From a checkpoint of a small image autoencoder: encoder moe expert_choice.
Rows from block 13 of the encoder of a small image autoencoder, named by matrix and row number. Rows with one number within an expert belong to one neuron, the router's apart. Each number is 128 + 24 x the weight over its row's rms, rounded and kept within 0 to 255. All counts start at 0. Numbers have three digits each. After the name is the row's rms in percent of the matrix's.
Before each expert's rows are labels from the 100 images, of 14976, where the router gives the expert most weight on average: "colour at peak" is the nearest of a few named colours to the mean colour under the peak. Only what is clearly more common there than usual is listed. The data: photos with spoken descriptions (Open Images, Localized Narratives).
# router: router (encoder.blocks.13.mlp.router.weight, 16x128, trained with AdamW), inputs 0-127
# gate: expert gate (encoder.blocks.13.mlp.gate, 16x128x128), inputs 0-127
# up: expert up (encoder.blocks.13.mlp.up, 16x128x128), inputs 0-127
# down: expert down (encoder.blocks.13.mlp.down, 16x128x128, transposed), outputs 0-127

# expert 5
colour at peak: black
router.5 070:108138127102105171114138149110162149133151170104095099137155133160121122160143154069139075121098119137123153109116130169137123098107115124149075114153096101166124154139112063129101144157127112149133123107111133139128137144156087144127115113152132094139114159124091144132143089089146113114122119145126151095140089091070128115108145129123133142128109132121164130107094100145177142095095
gate.0 109:136105136112119149144103123115106138147122108125142102143101073100141133151119129100157112108125149143105157136147117125151141115100103141153122073109108130123138086168147141113108116137127137102114136097125144097137135161150118123124132154164133060119151158113142121163161063116113150115119151143089168136166182146123138114095116117129153122159190152134087162147141073154145147148098
up.0 108:138135147135133127118161128128129125126124136104087130112184115139119094136158109158101116171083135118121163145155077137097105124120134114136139160142155132145104143155137132164149090119105129132127137149120129125086142115129174162154097106105171125099116152105107133123078115118118079099117109119185117131066101148150156105115129128161088159134117076150137095114112122115083109171138
down.0 097:156105121128140122096116175109152148129177127095154148153176126124089138128062081157096125130132153127125136096129139141115185118139114129150159122146171093106158102129149117102167107129094145113100113115142161118132162128094126079124089106115065126129138141127092132164140084079114148120116120125137157158134152114166125127133156133111142129133119154121108112129107096161141153114122

# expert 7
colour at peak: black
router.7 156:109098147131131084142141121159119113147104105110134107114154130099165123113120085144082141135115153145163111131076147099143145154134141123153133144152151166119140165116135141136151057118115131122148115105151123078081115149109118112149133155113135137153119138144127167156084151107101147116117136122096132155125107146168169126169135142112089162147186086121126116134187095133103113136140
gate.0 125:160094143108126102155162147118092099116085120117095133139126112159164102090142127160117115099142121136085154103126137078158131104079089133147132105155084172156156136161103110114113151176135128106127121110126120146125104135126141119104087149141135113132112099126125128106170081126133130127113131164126128166104134132115095134150084113124156137129065148173120097141185142117120121114107
up.0 095:133127167116141112174127147129121112099108110126117134176138116098128060101112123165131169159133138136135121127088145110124133145076118138178161141143116139171161147121129149151179118156131120129159103115148127129114104145070135066153097127140152147130101112148104164105179113119107190098137137157137142148117146150126132166148122134136131122115094095126126156108156154101130127141147
down.0 106:132109129099139091145163140110069132134092183128150138131146132158146124114168136129119147139141095152109113092138110091136136131132113148125139096164143140155129154129141111114088134153123127155132147109098112078106120145154107211107092123104171107141151104154127097108163090093147115129116119122151115173126105180088094118134082137117137165112145110133132106159124155117122144117142

# expert 15
colour at peak: white
router.15 122:125132120126146139108137162137119103093181104164135134133136106158109134103114144139165133137146122088085121117194115139156141161150115078096150112079178117136134130110120149133122160114129137133095134148131140179132114092117113118067151138181111143082121152130153107136113133161130121162151114118142129138080122154165122118103108117141149083163100173103134129130142129144081133129137
gate.0 149:114134147128143092118127155086106082132133125098110104153167114108102089125146160144125112120136118091139107088153143117140137098113072148125147107095125144165128137147140088108101138147095138148087132133104151089174103118094137148104139141183095125104097168115149179141130145141132094178121089126113152152102145131146099132123133127108124134184086115101127126141101149146110118153154
up.0 138:122145121142117180126131105165165175124091138146137143096109171130116159110139143145109144124118146137116130153085159104104106100126170117137109147135099104092162131129130149112136125096144136109190111130129107115120174119160098143147107114103165139175155083121116110118132131108153133082130130137116087107151096105115161124145104162109148114091153154142155114132187121098174104132109
down.0 122:102136110133113180136098096155168130137122090154171134099110157114158139138107101114118121137125122109132140130112154113143143117127157114169125122152144104073147122150107182142127137081115117151154153137161102143104152140108124062143122128097155104146107144096185105120137120132071170098109182152150126137121125093108129122136117134106168129108163160133109133097127081133130154120132

# expert 0
colour at peak: white
router.0 132:146134128131153133133089112167149137130087182087153126147132166158078133154114150125133143106098130145117148150118144179083133142131182168138141116120086177163125118122090149141116125154127123146154139135135130132140160118108113106127101067091108144165149108140101104119161113112159156113145136142138133133153136160130109144088099155130138142158088139152126148110119184104116132127085
gate.0 094:131139073109143149124155108128135115121081119157134163088162130136165179148142120154123129143103107128117111092142134161128101136097132157103135118153148138147179133153109107143122176060153152148097171101111110163146102115122102171158105178123132144123163145133096136103106176099152133142105096101123143094103141113127153088116124131131131126139133102144132088155136103158108128131123
up.0 100:128074122143109169160117136117144104138175109127119122137081151127131096120114130106132139126120135139147135152135130154153186123102136071160127165068121158132128148120162128095173088140082101118162112159163161122126159124131124154112155104156140158095097126135137113116130053156100129133132090143139100141121115140159139115177142117110118140140131167105148148111103118108134111123105
down.0 107:166137128097151112136148141114117141128097114153115124094149080129134137136120140164139104169165131128138114111127136121125109109169121132122168137112126107126103152105137086128115136091156138146073124137107098161154122083144148073121120177104122081135131086136088145153163189134128139138130133125127167129153146067149113108134153133134151114097138140069158105142105106139118105153167

# expert 6
colour at peak: black
router.6 055:134106136116101122138143157108141136129115129084099097131156144133103105157158089111142069082112119120145120147093136129152140134095099072138128176143101094114120126150111103094114130113122134141081132139092140115126130131153165173096169120123144051120092107090136116131162110141113107115101129157152129141126121068130108122127144124137157136095131147115105122132086136158172108100137
gate.0 079:101185120158180108122109130113117083111115137096102128171112133110130128156220144079124102167142136103170153099095117155121107114101159092165151177132098120138126143125125144126083150144146164134149134129115114163136146111112115159121140145119149130126127149132160148145088096140134152154144117095116097130125123133114121095137129155118128122155155140138120175153112164095118123120125
up.0 093:131125154121140145089125149169117113197154135134134145102148105143128098126135150153177123114111114135120112084131148124137154147113134101088155140122146129129094141117137140097129170093162138102125160147126117107119115138096151138146160164146127151095124154103104128142087075141159159104106130129130135090127082131152141170089099085160117101161092135171154113090138104123153156162135
down.0 091:122104102131127122128170122141115174110081165158140102117106137092148156128144140138081152129127091120114129153082096089161069092143104135173141162112124138164133112135105137124154070114087139187101114091100131166124128124130128114114094135154153138144095119121156146124133148149103153135064143134116134125100127136094137089132139140151136149112127090110118127112095152127117129139150

# expert 10
colour at peak: black
router.10 077:106132139137080120146118098109115119120116109135071133117148140086158113096130101129111105122065138105122130152085104117165101144125135114132110155176129147099104117134159117136130083114136121131124116121119138110092141154140186130130121152140166090155119115145150168152083151117114141105122128104086098156121135115142153119166116113112102198138179097101134121110118112072108113129142
gate.7 084:092101143099149131102161133165108130135159175088138127138114175166116150141157130165184150101166114128114148124150101159118122121162129125155121143140165129139132152152107117105122123127095120170110152100131137114104110139176142194085143113123110123136167141147123140107081090119106105153138101141167120123145150119138119110110088136125156122103116117109147154150137130138170111072164
up.7 079:084148100150119085154129176129139131141080106076123097109135122132154157119127143110132125084124132094090127124103145118107157111123160144150154139144168163094152140135120128129145171107135108106074167146092151116112136126122127145109135119093149113143128176171111090153107122088124145139150152147088161136142120090153101117113159137157109153116151130166125089145146167112157159116140
down.7 082:106149155126131176121108080120154116129135122154125119141156126110068109156112129097131126173150132119123102112144107181159117114135079176126107124107102121137148124128120105142147103160153138158176148162141097099111137145118143151167159145158107116076104088147140117143131119131147144079184151086151109111142150153149156155124148127122174103163110118125147118123127133144133090126098

# expert 14
colour at peak: black
router.14 150:116131139156126147142144133119117122119169104163116133122072098144105136101111145141164140165143115077075125112202117126153107118152100121122129123080166108129147131135130130142111173121164116126126121134153103152142119093118114116074104122180121127077154155102145116124114139189153132153155152129120106103107144136167140146130127115136165069136091139126121139143160140126113150131160
gate.7 062:130109103126114146138138122098140129159121149094082109129159112100104115106174096121088129121062137148139163154145130138099180110098122112169132120112141179084113109139100132122151118121131147158104116156121115130129082151187126179129117137128114091153135131122132103149144120112146150097158125124137117203155134124083130146130112088111124180096138111114137134126125098119122164141120
up.7 071:118159136108135118159161170104125147152084147107142106161120134109105109128124126155122085159119097177127111114104100121127137131123094129126129081129097104110163129109154061098142169123125086118123121087121083145089104181138132134138098114152095098148160130130176119131123144125097102144163139135153120113096128138152100108132078144124128120146134178118142139148100161132096141126092
down.7 073:139141140154086118161119093132122096128132142131154157146101180118152131084159128130122190071103125145137122117124189084083129146105176135168118129127113132122127108144171104104115140136162119162130124169125143130134138129129119109139132103100125127117106115097139143093152117115135149120109125161129141124157082104146135124162105138139146107069115131137151125064174148101157106136153

# expert 4
colour at peak: white
router.4 085:125104103142128128093129133088151082117099100105129121121167120115166153134157122133137118094085140162126143130093115116139153166099114119133127137191120165078118104159148138076129128115101143132131137128104155101092112142159169157129159135118114126160078123123150166147123135095104114106093085112136140148110143129093115114117133120095169171142156143147122134113098113113169097081108
gate.7 082:141135137110080129139107114125094141117118117171113152122163162112150106153137088162100094062159122093098113137104087113081110086137108158144150112124142132080121110162142159112143140141135119111110150087130141141126090161119124128156128124096175145134108107123104128092115144165129103161132124129117122125131123122135127114118122140137069112124193118127128183111141179130159152143150
up.7 080:127116126121134137130152156093127127142113120131154142124129102160153171101072149121154116125132131133141150158110131138136105141119124113119120129111114149161082134150099094177105138136150112154106128094137129168104129120158167101140147074137120085120148173085064113140126126105167165145113144127115062158125108100111112091161099136160134121109133107121152132179120148099089120164138
down.7 085:173106152133151106158120120106164090120126158123137150075127067114127162146112117133148101135141134151132128124117120124092158141159120130101150129149085106141114142163088116125164071142116116122068112147113113136118122124141121094106115112168125106126072079119122117130151116146114113141144089130140070132126161135086135143134132103120137121123141090150136143169087075135120167098112